From a checkpoint of a small image classifier.
Training: adamw at rate 0.0028, 11600 steps, batches of 128, held-out accuracy 87%.
Data: trained on microscope photos of single blood and bone marrow cells, 97085 training examples, 15.3 epochs.
Rows from block 4 of a small image classifier, named by matrix and row number. Rows with one number within an expert belong to one neuron, the router's apart. Each number is 128 + 32 x the weight over its row's rms, rounded and kept within 0 to 255. All counts start at 0. Numbers have three digits each.
Before each expert's rows are labels from the 100 images, of 14976, where the router gives the expert most weight on average: "responds to" is what is common among them. Only what is clearly more common there than usual is listed. The data: microscope photos of single blood and bone marrow cells. In brackets: how many of the 100, against the usual share in percent.
# router: slot weights (model.blocks.4.mlp.router.weight, 64x128), inputs 0-127
# up: expert up (model.blocks.4.mlp.up, 32x256x128), inputs 0-127
# down: expert down (model.blocks.4.mlp.down, 32x128x256, transposed), outputs 0-127

# expert 2
responds to: smear: peripheral blood (77 vs 16.2); cell type: erythroblast (67 vs 14.3)
router.4:143115167127085111106087165165151164079183169124128135152116127129094138106158094125124182127081067184072135144203143156123121136177126143151132183124158127133134092086200182137126064150102130137084123060068174131149059086152140057136100172153098138146132107128137092132115098150159112093078142138094153095122125133142131140101150118105164058085094181160124134149098153123152069124142
router.5:151109167132087107106089168175155177086180175120137140151113128124100136100157097124130183123085073191071140153203136168123121137180129141160132179134152127133135093087192177126127068145092127135078132055065176126137059084152131062131100157152102139149132104124137089133116098152163117094080140141095140100123130144145128138107152124108159059083095185156123134144101152131148067128134
up.0:136119107184132140142091155124113091137071142172134144111117125145089132117100126133125083159191155123154146105037178022147098069114087099100118152114082158091163190143133158142088133132182130152154097140136123167159143166087117152127169137090205141143145152091097151084083132162127121126127148096119149165106078133142150148166111156121127125102133112125212088168111064085135149076153
down.0:112132132119107069116124086106127097112143108132132133128176132125144099122149112139118098143088166156165144105062088065133135143110155129118130123091103162178089144189126116180212166145135163155154105166053090094134122136215126119068138135094179109115166115119128147117143086088077108136097144098207156206109128199097137139112133145136064134166112127084137200099159099114101128125133
up.1:098146108117136123141112108111079153088063115160118139109094087103154100119069113088136101153185167134199115171101143111136119081156128171132139067124074144132141166120126188145143137080113093108114136163172084139131144151153115116146169119104173170154161126106098150115124139139145113084168153122178143216178164086135134140171175133133042181180156121121141085103103025123112132120115
down.1:155108093147091112175134176130104131130122141189135104114086071164140129147128097097127085074159116135161159203123093140132112115109138136169128125181105128161152075100107156091102096148046143128112139115111158058078135112086148142129110073122141194139139076141168136169077129114142088159207116168189085159147136096190172097185113068146111164149129157098155143117102078141132122134140
up.2:164118109161152035158109125128120118104154118135097119154159084135149093156152147140116144138144123156113151128103134123082122132126150081127191133054097081160156155126109132117093117139107110111144189149120143123166119143093070106077118128182134118164145116121115125156176197107039099112119105052121112096210085145124196127159206098043134139124170140119143096176110162151138135112097
down.2:091125156069152134153173115104132189144107059125104138107214135107120120115092151163126193201114154093120108105148127078118094137191102120057142136129158146102130139104140122175186182149164094137169100192105062114184140175156109169101126146156101101138182144142118171139152132087091137155139118124087107147137145128084080120089115141166135162113174047143111083104134129146100143132141
up.3:134119116143169134127099121096138099096064111142156095071137129147100130127087120119131057189165156083241133106047168034111141090142121102107120105125071119088127177146103139156102127137173104157198089130132100157113154145091104183120164134068210125162167134138098161134108127124120087119179137099120121139143117106129136094147115148138139150107157104149169109136102100132110198143142
down.3:100100112148099115156079116114125201107153125139119105119151127075125115132134112155116088123094182139119113230142101090168145135184146094118147084121085084164180148172140112169162096111093137172121107082079104079114097144166114106089135121162139096165138084143078051139143092149141094145097165115158192176101130163159089117108113157207142127174116127148115185106175112177116099139147
up.4:128118110055141179125157107149112124146100126144119108115094090125149138095079073060121101162139152127168149145103101110132102140145123146083125086178091132144146113110109176145159152131130127104120138135169123109099136121134154163117139155079140202138141124150130169159122153167124128080204156136167124217180168067164108129157129088192032197165163096081143120070109092114078123118133
down.4:101067095115162054192126157099100093133116161138139113160134105180188105157107114107084140073172112127165153149135135115124113087108058109127181106127121129146111115119129129118108126163106112114152152188088128085078194125084093130170161063138148172128116122103117150124071137086110149140189129130165111118160119109130172124127141084047099183163151146076194155162131096087106175142096
up.5:099128124079171181166126147124103146119065155122174104123092153111152129114058080089131110170164159111174118160151097126170107110141105164156151101180069133116092127129107182137121140059128131140113101112178119128108142153144145133167145119097123160142088107131116135106110122122154171053120184151218185186112161089133125182154134145175059152123137127074123115052111082078116109114101
down.5:121095071148116072186179183111123168129112152178138078135093120173164121138116114149124100101172128132159155161169075137125114081113112182162157110149150130149126066081149148106168127140035097147111177144054169061104127139133129076173130073132090167134132118139124110121063108091148087114186107167182144173150136115125143128105157080125118173156116145096141122155105124090129129175092
up.6:148113111205158075179078158124139074124070121107137122140138183142110139149115155132129109166202165137145156104053184069143104098121105073126101137073069133096151176129071101116076148129144181110207124138156145166169156201080087154120140110162177087145109119085113144105120132123081148182124119113133107105114105138119185121172136144087136133105144123130133119112096090104138163107147
down.6:152157147058086049136085097109142106114131095121146156128181143110154110129098112149103143169052142149198104145115095084135120113147163087147119150090087131177152130142124122179155188136120178124123096152090059083130122112160114101045137111105167122081198078122136142144174113104100103146146144147176125175137125137100153103112152129111089148212142102111164194112106101185127104126123
up.7:089107139073139153169199065107114153192094137132150147127105078161162109138095104113113122132125172130140104130133100116130118142146137118120105100182090132126114160141109149102167172136104133088111159161131111140087164134140119149100106113129181115136175105153080176177130180068089128149149147145138028160186134116147099146141134086160057155179163145051116112051141104129050110149150
down.7:091109113111174079180162163095103108131108179122171104204104155163177140108097079089090136071138135119156133167161104113139088104097111082155159131156088105086134153161152153080122095168096108141128116170092131119086148153112119086128195064145176176095110134102157126163086104091125140113146116160153126133158116111112142175193145134111102168114139152066185155209133084092106151119083
up.8:110124118072155162157173087120086159172071140128124120113090070138150132117082096082135101155142166132154134152113097117132103136151133136115115099198071129131160134118092173118150161127101118123109148143161121128091144128124131174103125127106164178145161122142090186167121172130128124132178143143181066204184165091153115147154114090163045187177167120072134110055113065128063119135122
down.8:125080109101159039187127141103092068142126154115112104183111111182182102137098101116087141075149118156158154163133108118114097103128054104133162107140109108127123132115139133126118105169098129117148158181097141097083177123094112105163153087159160185102129101098150163147091123096102142131180150144166110119166114114129170157159145091052100182155153148065204165188117113098101154116086
up.9:176127046187115125113107120112135069134105115109153160074165144151118091128113150143113078181187180105181124119076148069114143119114093107101112111084084126097095148143112098154132166090180127107177117152139100141097178170109076153143195123111186110109129169118132177094112114145068147089153118081153158156111130127120141083162126147120137160125150083092118123089131077108110194122207
down.9:062096142184126108150119099103199155139152128115141116159112119077069110102112100160110063148085138163149159145155098067138104139160206107118142145134082090118143155148162116146171129160077165153093088096114165127139082151176144101053112154187178093145129122115065078135136109123146105152110112132153154150133144155136064108156138171176068108139128116101151202097118146182087115112122
up.10:111086160078136110128122158128121055142103118139161143128208113163145087101138158100128118128163152072171133129101106111152168104112087109060095090128127173085088101182081143177179143114190116118198163165142069096152142139145148127154122104083186177127158145137093138074143138140085126157156133111137108121085185117133114103163160156161125189103138077142107068083172125079119158150131
down.10:120133144083100152142078087097154148124098153145147129107166136116136088131111061147144137125096183178139091192132134098172143101109181113155136116156063103141146164136172150155105100114061138160110095080119107102098124116126143127074117100122131105110189096142078113135145131161176092132112197172139142158087075168168147119160082103207165092142087168150166149123133069201168077130136
up.11:145123155178129137169125123126097100157110152062112139127109146135097150126086123126156121147176121138129159121085128094168057142172086134124087161142037159078137166104071117171128130120130158103169143115143138143135133152129148137133140140140226131116139118074151152132086124151060107213129187138178093147109136115148185166148111163069092168121140094070108143072083089078081115104130
down.11:159135140084128057148090065094145064118163133104120126185157149133140107090115098201129149138107141182135109108140082099116106100115085145152129146089103146171115154123157107172151135143103203164122161161062091115109131106119128073134122138161152143097161065088130145106174085084093175113118173120183177116146055167112144148112140119094111136199131142090162203153108164126109123110100

# expert 9
responds to: cell type: proerythroblast (37 vs 1.5); cell type: promyelocyte (33 vs 6.4)
router.18:151187132170164082169143139104153097134112098147143148194115119126093175122097114097098071160165076126153141067116146063114096133129118173144083136144103141086099151095127113145115118172130163148161118111136138152116119143111122086143076174139158146148110141088107119168101084089099090167188148112166110091224100059112185115137185097081139160095127133081140159144065159105145173145093
router.19:149183138172174078168145143105153102131118111134144151185107127129094182114096111098116066169159090123154137074121133063115091134131119169145091137154095142077092160099127116142109113164131155149161119100138135145108120143117118095142077164142171145151112135093083129170107080090093091164189156114172120082229108064116181117141181092081144165089127142074151153147073160102130168142093
up.0:112141140140156160168096080085076149119094088142081106141091124080140079143131162105150127133148160113128111131087154149102125007169150091109155099076124118153136140139104086115145165129104134152109138166126102171168189152069125144118177142091114101139176133100162169102145125082141111101107092141135135150175050135102097137136148195129088119208124087187166136153164111159100125163177
down.0:114135185124146135144122174129077179083131140132068093079074115119087183103082117149145085169158130159153128121082157126172104114196141135132108104112133103170148158149122167139083100107143071136106147068118102155168059103117177074106169171085126169161096098154153074120102105132131142166152179095124149148129181127147140167069174087115137139074076173189138126109079127132123114133121
up.1:142157080126135121110140149151133153152050123133120145072133113175115154126155163118118111160135197132115131091106111112079136050074124125099108125133153149156199122142096137079151162118116128156123163145128143137138184177122090150129170083096100129082134139191166176085164150103150148128149119152151094164053108167173119119075063063137139156145111149185105018119139095125131126102135
down.1:044130175146146134190130119106199146142129130148146097194095114113076138156078154099073107086154147116110166138180176082173074100077195121096126107088146106098150213138134112103141081176119128086107149153117169141146143142141130082108119112163170152151148124105137099110138142162157167170092110154066137099101124102139149177151107172128111084118117165158139138110102148056105093150148
up.2:108135124098192127143114102109076140068127081176125100102130127090131100140094132130113124170172094121182125114079155100092130064197132101087213067089103135157120152146120130192106179094151071139151108155128074149190135156099157131120130171092133154173147166127138112092109177088101110066118159098122143126195102113112138142127216166117099161126154116152126106144144141135086123162160
down.2:127091178112096124087137174128107129093133106158115110101116127102118197049146116123156098154139133112171122128128095136186134136122096154114049111178154122159169109134118148134151053098140148170116185100144109120109056137127142092130167132113082160157055134154090089170103104162127118202197123085165153181170170104119154093087131063143134171139085173143165166122107128107148147157122
up.3:120160105077176180084103078086103128172095135150142113154165100077143129114148138084133201158157112130103160118129129151115057084139125109080149132192125112128141118137109066162094183101129129134117147144190135116171158178126176142146127138128062147130135110126161127056137202157131158110092137156108133109061085147118089149149098179146133150143109074186178134138167149111110076187101
down.3:077120145118147141167125129087129164079188083161042149175109153067111164103091136165112140164130172164115127143133139130190094129153177161099111115091165077153115174099150130161115106116134100131088171144144113191184091165129118070066156176167081100146095123123131066121137083135113162147116139084108205172178123111102091163141164099195110113129105138126127131146097130131159125108152
up.4:120122096063136125129146124182080183131118125114133121080088148117164123161067139144157112117139098128186054176168144125125162165178131121159154041145133104123103149161101169135088171092131045098118097129139055135124140085179136154125149141117129163131113157144132092144042144127149126111143159130118087176145217093133128191105163142132096140108132176103083135080128107154094110146144
down.4:113073176138139120134122201130130023107161122137142113147108130137144161030136120109140111123129133150186166115144081165153121112039108141159066169135167156122113053088129116108138046118103153148120159153129156136088106122099128146176115103112085164101095137114150089160142116148152117170208077126111137109160148117111153098137104055115106160145121158125115148150097143123170164158157
up.5:113124137124171148167087071097079142063117078135087098144115121043132104130126152115137139159167144131137137130081156123115109009189139103088178082093108119188131140147125110158130186103121135123120138162133099155177158168076141142129142178110108136162146117112143132065143135087124126082089120090134152144161074130116110132144197182126090144176123090190150149135152145146097106179160
down.5:123115186094123124113120185136080165094135138131100094080092143115096180078116111147149095198145132161159117110105107121184115135180124133117082104146127121169146141149118174153095092084137097150100162049137117145152056130128161064121164184100096160180091092175122087135115108135115115168146187079144150161142175128155139143070169065113169154100086191166142128094089131119127103114120
up.6:106126134123180141168094077106080141063120078146090094136122124059127099131133148121137134161168145130133141121077153123111114011189125098084183083085108127189130137144123115168140189110120126129125130170116097156177162170078138144135147179112114134159147122110142129061128141084119125072093129084136151147167079137119113129129198178126083143172130091181135141128160146143092111176171
down.6:123108198099130122108126183136092158102132140134115086085096143116091180068122100138144097191143121152160119112120098128184111122174120125119076112146128117165156130146122169144097082086141110151096167047142122135147047125128167057117152176103093170179075102175112090143123112142118127178157176082155143158152168118136148130073165066110168160094089188172164127109085141125131104111113
up.7:148109098106117182107169118095141149187165124124146159126081080113143111147062124118141139079061174155139088154150123143099105155125160135199142121112124107092149139122188091073116122129067130109056153106143157135109157112127150166107137102108109081082178150149159157185184156128176122150113137204108137121147118106151084197162088129134129068160136176130132089154103133196138097068139
down.7:172142130149114154120107105150139064151120158161101123134088116156097141126075136148144129076141123194111166110090148141070074154111206133176073177095119131071120161104117071098101114158084169079131154132121172156132171123138124154109097133111172139095171142068117138126114145159149159179095140190126109089073129177161137226177080141160148113100115120145099117150094090115159103113171
up.8:086139113104158178158089072084081129107094092122087109142120105071135120143142156083120149152165189139131148145081147131135105017186138095077154087123106128170138132142117115159123169102119134136130137164158113149174175170063154162124178152111096121137145131118156142058128142121131134109095117118104130154134067136143078119165152176154084150197115084186160153115186111144084103182138
down.8:106114180083143126163084167120080170063169107170073099100120143095116147094100101144126115199155119155148119126093143113176099108177133119094120092102128113183144163132113171178090115092143073145115134079140090155177066135103151081105173191108087145194101096169149093131130120139099111143136193081128160174190131113125152151095188074136138151128109169169164122127089122117142103130137
up.9:144124072098140172102176107123128165191126128125153139107077075111141130160064121119125146086083165166132096153147106144085102149131159123197157116114121118122177145128168089064115114123066105109041145113144159130117153118142137157102147101117122094095182157144148149175153183131202127132108146187106102149140135136149102215151090134136126079154152177138121063158116121187125079075130
down.9:154124141162122169110100121135146076132144156143127113147088129159085169108089128134141112096131143169119178097106123143085073175127197144175074195099106126035105144111125066093106112152091183055146149108133185150117173140121116172131091134118165121093139145083128135164153118171132165179104126207121120055102131167158114186162086139172145119105124110113096129148098102114139118095182
up.10:090129121048135166138115119095108135171087130163146141109183056176158134117146111113126162130138153108142141083111134097138116056068103112072169104136141172173185128146124139151166156137172128160144132170124098105151159176080129141158135094057117154127193128171112138079087221131126141124130151144128132145052093153174134130108039107130108152156110133148155094137171107108111096165112
down.10:072132149123119106194140108142142204090153153119096171176100145105158146181079147147118141072143158107103078149131173120123095106097186118161128118099151039147180192150097138051137110178078113127100141159089096138125127128115109076081200071148151096120077141127147103139142103121137167147129111132141158180155095105149161197139184117156089092146120166109129135167126129116146121126107
up.11:105119137059150156183106099139102132131087126128157124084120114128147106110056140135122102143134133083222068127131161102151154111158101101094143046115130153118140155177107155156133154111187090108138133136144030147119163087105124150176166122019157167135193118152129147141074162118152115120167153128126092149125160078125126136100126169134090163148131130153126152090132115127081122198121
down.11:146120172137073150132138155133129141097184093160079152160106137094126186121124139156188107083119157116161108130128128123168121133094134166129059114131186135156150106108133110130140045145096172210110164129101092126112076118114135134134152121098089098118108135122102066184107080151161098173198106140110176148167111112153142118113102083166144120186069159133148209184109136136180172114160

# expert 15
responds to: cell type: erythroblast (63 vs 14.3)
router.30:130124219175094160121088147107080134144138193124118142161094126139073118145148132145147167100166074166097085113179141175147148124101068196161127192136143149085097139137121156132152106097127144123119140143105091167118091058131146119174100163167130176137150089067137140128139143173123122140073163107091111060126095146137161172104103149057111085142116161108145133129125154048116081144149
router.31:107122209181102117123087173134087166121158183117129138163112127161053159143155135124124156115163049139084106126201132173161113130130063189147120209149137138088107118102106163112135083134120112127131142125102121150102077059132121119176127143175141176141110108070137127134110135198132111148103147114082096066153116132124173151076121126070130109131124139123155131127099162057103090169117
up.0:125096144127106137142124092062121153114167154135144127135155173183146114149126097124139121112138133049142121111140171116125120130171120107097153143071095149077116141144109125110155164164187121114174144150099070125086208121077084174128186065119165081109151120111155202178093147097076144122164123137120176094188053087128136086131124152106114174144139078088157128160151137122063163104149
down.0:112149106147137070136139187167074185141119142150153119132130121080146192155147171104136106103164084044160111147098137137199126135143109144159109134195142088119131079167085117088104095142161140155181135099150079090143087129149125145166118079087149124116136122135106062163131104179171053137200097123137103152141149085131147092073090130142121177152112099135101149116147142105142192134077
up.1:137108142119105155092143091046138129124164139172133128141162165182151135142118077132148119118135132038161154104127163098144094140146125138071115138102110136079097122121139154149160167172208160138157144145143085087109164141087111172131142096098147109120149130127106167154109141111083125129195118134114213111191068035147117085119133127116115196132159072094173134158143119126098186084129
down.1:160167080135131106097110175182092140121096191118189128123131104117172181114144152106167135095130114070156107156138118164156135134128129146196116160200114089102164077155106127068101102117142144133149101097161108082073123102115095135169144053109156124090102133129109098133097090191196080122192092143206110131102157096134123080113095137165136172140109092131121159119133111140143172142071
up.2:118141105063066145137113148125162139136139089123170136089116116182153126142068131069113102168069152060197094134188145094112154159137152132121110081144160122113143134131171158134149158122156163124144122114139104122104154120133095091122128109054101077080137116225158178173147108097141094142195121187162089134127127071152085077093104097171119156176121139130114162091098121163111160133151
down.2:101160105169170172159155094102181087119142145131093163165097154072117128122121076150167114104088117154120219121115092132108074114110165113104132190120149135123145116094168126106106146186125117161073128164101162166176148124127107118117148178154147149116126140062116082107101129111178137100125060132194174174167114156085051142148150162137131099123155057099116160184130119168149147090123
up.3:076143114134120126192120120132139160092137125096127097116148128151134108124153159140131099140147210113120104125111131105091164085078105108117167117070121140148162140173084127081176184145132119117158148172084086137104227138069079143149203071127147082086137132139202189128189133087098169119139097114143131139128088148135139095086149121132078146183124132131101075114190139127091151127164
down.3:089132183181138119165131163129140156139137137142118088121092111108069183148127184104097061086196109098148179093057152071160100126101148131117104125117138137126143149153058093090093084197139119112166149091086145119148101123116151155147136107097203151141159132129132087146116112183152110194178106135085109119104140129167206123093086113088139135133108145176114141125107173073093157142126
up.4:145120132078085159161099139099186120110161106102170122126108089165156107111038084087161118149073137074193116137194188099140124150154138151111132106149119143097122138100201170167156120128158167080137119090161121129086128117122123124142114130081113116130160093167163158158121104117120121120184145182158120106138145031200106081138130098150109139146155148130123197086059126146094129152117
down.4:091095123200190127185159133124181069112149125134077132186101164103133129117107135187164122064143140137129191124121116130134110125088185142107138153129186191126109106053128115115130106179084097144100141173083166151137144119129097107130142139162130140126128130067124102106106080098151126121137057143187145175159158143122075147169157134173088111137151077088059144143093149128169173148128
up.5:147118116049114143142098131113155134108132109097145113122104088161182112139030060081184121118078113088190135153169181105138097147165148145111153109156115113109146123084169177154129125139148146083120113106188135095090146127118107155123141114090117140130163113148140155150100125134136105112195147180160127127163165031176105115149157091147089175156197128116127178111064092163098127139093
down.5:107108124197198129196153142131180061111146130146097124184114166114132115120106125185176118052157140116137190152121125127125124114103176119104144145120161190137087101060125113121130095177089090147111123161061153127124158113132105093126113125150160156125146130062148100091104069095152125109150071143183126175150147148118101135175156157178098119126145071086063149140098143119161182142148
up.6:160147102092152149091147111148139123142056101202060148167092121129138208123064112105108088155140124119194113109140144106127146092110131169120105058168156126156141125141166158125099145106181180153111148136230097150161094146126116123108089139113074165102122104149121105126126141111162140085167136124131149135149106064152105139114113032129094147166117148121167087147077084135167148083108
down.6:079061146138170116132127191114120090100109143117171078132116150156136127063187111086118119137125158183131151113155036174154155092058106155174138171093124163147119062148122136080156074088105104158113114125104205135094105141120124160166145131136096179110090148151147116104085088120119107178158101061146122138144158140088129095120139072130097119097116215099141145112125110105130122153141
up.7:167147109122084135121162075166117164192067149060118123094070102150127145145047134115146087112145166154145065117160130120100182167129113124175144074145105127120152157175106141079125170103097126059102129105140084145087146116113091193142196124139155086116136126131107184195078164095164159134119165118117099131104168145159136176099119117102092122158110174100128135076131160135081106154125
down.7:111097168182114120156075191130120118082206130129108145129095153147109165091173143107083073118102148153131176124116093161120140115094141145174129171082164155155170068129119085081160101137111131119139126091085188135125102110116156134188087094103113138091082101138208107117158075106134125202168077111128136089136115130120108104072125084168165112138080179190118150137113156137150149095149
up.8:103152119101118133148117117064179168089158108138112159141165114156180106140108065126115137124072170080137149149138142118115098101144158103111181133105121114131177109092163130114152142185107142152143086123126148071145149195088105135095156076102102068096175135169135152153148124074103101099190116191145172128186058079145119078137144047158123162147164113109152135177099121193137151109146
down.8:119150177179124182148150111080149086143100182136164175107119133133153112111088100155160125081076130097160135104087138093137077122090207084149132186122116194110134170089166141100126101153122127163102089114113170142108112112091160101114083144088158100193152140134105162110137120088153146139115093214171116173134095153144094138193075137161154083131177095133104137171072122161167137114147
up.9:131121126112141141087133107055127123112131130187135148134170159174164139147121082106123126129140134047167167147119142104142084116146133124071117139117101144079098110113133160152150150161205142149153143152177101060117170157082108195118129088097136139127156138131104135140117131124095120120209114137113198112186094042138113091143129127128127215117181065114170108171147077133112188099126
down.9:147191078142127143105099153171106131115082204115190128125114097121174171116140155105169129088129139078154121154141129160148123127117131142199119160183109098090188087159115109059112111123133135121134111106143124091064151099098096138175168041103169119092109141127112103126104098190201117123184081152210118125087146107132112090125091150174147164136108092141118159131132090137125169147095
up.10:138164077079129151126138106119147115153097096162081145143082132130156173119061136138109102139064174134190107107174135129113143131090121160149129081157203122108156122136188145096140155125161174107100124136187112148159123129151126105135096114095041102056131137164151154169172134114166117100169099188138096129141109060116039143142115070151107126190118147131153092136099084165148148099104
down.10:109078116097168148135136138084160074106115132152174088151105123137118142094159107108123155148085166211117174074191038160149107074035153144145130182084132184139150108148155147083130092125116128160070109139116208152131078148106107158109159162161088150117095119150103102082093132116147141140134091101123188145107107150112068136127116071145146094125119171150154133121125115151140091150101
up.11:081123114092209150093164156128111094092088125203135113123184131135141078100132098119160151154144100136134178140093131125154126103139112140055166105139117137111083109109105156201128135092154040140156104159183131107186124158152192160135120161120114181155110175127095108079094151154111131082113155124145173170118188140110118148186167126149093157067154104130112092111145070112126117148078
down.11:123091120074130201143153125130113180135143120127069108132141102089159142144091100174158150149138128158115071121143135150119122200127134168121132086157221110157113155101137169175122135085100092133109122121142069151156118109132126137171125144163033117144047174143107128189096166169144089112112186165090108151163149128134143184109108083147117093091099166106111099113110159109187083162157

# expert 19
responds to: cell type: plasma cell (66 vs 3.6)
router.38:125124174192096111108113190143134163078165162160142130145100133150080126124153163144133091094129104129122091130172139122104167091084101153177125157062165157096093121156193159101137051118125087161093132103066109153117100091127093067152133112112150134119168140116122076108093050147168118088094121124081164097105125134095135139084136167096190080073096173176142115179135132115169159139134
router.39:126133179196100116110109195133130154074168164152137125161099142144070122107165163141144095102128098125111097125156136123106170082087091160168116176074164157089093103154183163103136049126129108170103137100068117153119098094110102066154134118111139144125151131112131079107102050146163123092096115118089175086111112131094130132095147165104192079074095166172153118190143145117177160125131
up.0:174142115125142138127092086076055127113069107151056158112110122097149153145046123093117120136160147126195113122073169097144115087143127137137142094099101139173177166127120114155079168092159187136138116140173097141159158177098124164117128109096110133109159135092107177138114168121141108177151173129162158162141080083102166171127109138049116137188124129128175153148076057138176128109108
down.0:108151145106157147155157123105086123129103153120094097185114157080155130052154082110154162128131159162105127158089089193185064139086140139163126165208127083170142106104131185108126106133096105193077139124126112113164039116173133078100130129154105170114127118115115066129129102139154082113142155139176140181144125143127161189203154084144138120118125148081111128158144104140159091107094
up.1:116131109060160130165108100084145085158134082137139109153189083149180117140138066095100149138094099101157152131127117139111101152076151096089155126144147068140183086107114080138126188156158183104146096179177128078128169155085144153103082102125097148096133119159145131162165201122099108150200095146152097066156098108105149092115106071147091177173168093105139167140143141154145151145117
down.1:152119137154192121141109127115138070100174104137095138140142130073147070045150095155163142164096088158123164110105117158113138173128183116125154159151125128148061097099140128152153173127114115144120073145132130151175088115150189087063092174135116136126108156074196122130141078095112133068098100102184138141158168147064091128199166149148137106103120087127060153118120162162172127148116
up.2:119147126074119123177132041077113147155147130078131132131117053122158123141057085100111165117130145149139137172156131125160073170170143121132124115134073108107146175079137132153137154127090148083100166147138128085086151133110145134113096128139137150127223133119131166183124166146078123195143165157151096148167154105167162154179136114123057155176157120084085132063094100144083086124140
down.2:122123097151111076141159116089125113202089146109113103147053066166088149157120190146101114079118125169140121159153116134146151116137150152150071133165109116081125151122153068104093077146072149100094177137119164137076175106102109151061144104168143160076157160098096166193128120164180121187148115148133058138085131159108110151168056134123128134149102145114158153119102096180106127147111
up.3:125112142120133148100107139120139131084151084189126142081125122093105118112118197140136121165160136103175097098142132123091143124142109169091112065142197126095111122128092071162161141123159106099154201162139085124157120114181175129123093172116116142154179136173132127076203126156113127143149104151099116125104170110153095098118114129161169146143142121238074029096126175109088140178131
down.3:138123107123118149139135178151100177149143098089182085083118084185123147168138129085093106159131086123141119118162140082109145156188130099097186071116082116145130188139117131160107107081119157122121120083141179101113131195049132122083142186150102120229116106205155141124115147094100153095092139112148168100134129125173145086126141129131111128110175205135132137123119157103056115113164
up.4:137156127129157094178118129103148060151161111138154139138187080126102140112141086090077156190130084164133196072086104072114070143130148072095138156127097122145161135105130071207107121153156156120176117109130168112195108155106162094107096195128139153169132144114176129108149147125048163138113158112116113060141078149127154122126131148115167142109149091145126122174139197126092116109086
down.4:125122134125072173102164139096084084163161148077135172136083140139164139119150152120176157083076140138163155117088118140206083148109127137113074197159127149113137125118187119141100101153138130149076157153107135162107111069176088127088146124090135132094138119063120103158100100162177126173112091138146096159102141151130132153169025142114154105127141110104103178186137080138137139052176
up.5:107146145112124114138071145093163094077184083171110114162179099148122153120165138117121164173113096106119170096121167125122122090105149136064117159092183135098142084094161119179152142174178158155144144164125119105168127125057150115092080139093075157116169129135174118091167139127099126136152080130082169042150058113104105075101164111134156146127130077188157090180149170139149157140129
down.5:104109129135107187128164148138102128149111234092154164122110138168163127097143098141173144071100159111123120134100109157126113142108127096178140186120094130087139130152127135067135098151113058125118099122066129124069151039114066136169205051096191111104137172093137144147065106145165127103121111162112119141091147159142136158146083158145148121107107125077122128179184114122094132133146
up.6:153180091129134038129170098144134090170062072101101119137136133134151122181115148110095126142164119104170128174120146147106140149115112127114133080146130101094127118134095097136107139119151193062185139169217117118115145149134152110117097099196109156126133143143111150157149155125092144185198076114182088115189158068112176102170172100100098161126149112115129114099097077141169172124089
down.6:121128109113207140146136129087169077124066135106180048124101149136138129068099085127129106178102158182180096116183052119123124125064127109166152141164099144092143149199148130115095115078121127142072091097145142174084138187128131115140119164167115154107077151156078130129112119107155161146139130106207120118082147142084098134181127106154152123101139169090151139105099081165152115124102
up.7:126175092079138114168108090133146136122105068148123118121150079120168112208107080129094150142097086109144145146148148142078096116151140093103194131157154078148208102086123141137134169149112151116106100143167144077151160138102143134114082115134086169109193109162184153161163179097122113098191108154136067134178088085114138109108155087144070178164188093141138110140092133189137114117112
down.7:136157123135177136181116127150175046121104108150117167136144125127133092103089066106132138144128111131157194117093174130112115124128187104100159150155116160133112119057114192163139172148128122103145068125148144128131141124095157143072109171100127156143141139099188172098123113094122152102133112172206069174154144110157146108216169137181087111132151076124082134080066096139172128146091
up.8:136160104070180109105099114124165135090133078177137100133139110078162147139090045110105155168071101135157166166135132125103075114171182074136166132178105094134189113088150107151085121150102139141101096101176163069137113148129149124079086126118087152136140102154174114143149139125146127079170142164125133125182113090118115110156172097173140165140172103163164126172071133219156119116092
down.8:149165126162165131180135106133165071117130094166051120146127122121130118143055139165124129099162136118161177136092174117096114138149115107076153136158177158119120133016113133167145138180120099100140116184116122121129158107107135160132107119136123155116146140094187160143134093115120148123180095163162070178198129105126126119170138119179075142156176039118085137147061130120175177134114
up.9:148157076104151102114154109123088120180055058169086120122099134117150126147069167110127114140131146106197097143125113133120135117133108158148120065153146113109128108134110062113103137097128181109136153155229097134149144162128154129130123108156048141108159153164133136155159164150130151137209110166187117149181153058116112134173128073120095158182147128138144101141074067163150159114090
down.9:130131106135182141186141094128177066148070128145145082178092185105095138082125122165185135143083161179123143146174088135140118086091121118132089175172112176085117148115168130110123057120090157180069151143120168182105139140138114116139110166196111147120106130104078144176146097115173120127109099108172089165151091151100084140195114130133126096124153119094117134163096064157167118087098
up.10:120162098092143131131117085096120137126125088178092153137147100107186107188100090095112157127115111092147143148112152144085071112140158121110174140144137079121175109076114118129118188152129153131128118173185127081160170148101154140094109089126089138099164132136166157166175188120098086108189115179150123136206078065134146118132156065117054172181172081118147117169098120174154143101107
down.10:120183111139167183193132134149195037144071112158161148149114105133134143088088097117119110163091081121169173121153151108121114119110180089114128151170102170079120145097163161125108132135127136127101091129155158159102153130075152154103113155096135145131122146133157152132156113081163174119139088165204050145150130103141092095206139140182113110105155094150108132121059083166173141080108
up.11:138137112118139058171140129166158071127094076116139079126123127112152082115078153103118114148153123102191114203138136131106141152132104131111119072148129124108098117134112150167124124119145150069159167155185096123122143124162136089133114103162133183129160112166156139148166118130099125154214111119176057127166194051140165100179216106138078177119154115136083104084086106126140163165105
down.11:137098113149147107102200108095180062154105122112122091123092172158114139063103109205172099149092172182175126099165073117123159135092140174137093133141134186054090118110166119142131090115101149147097141130119140172063152146142151140109161181154103141094063172122067150186109086130145163146162110115160148155132152146099070124150109102135135130113133126059152151124088104170166152122116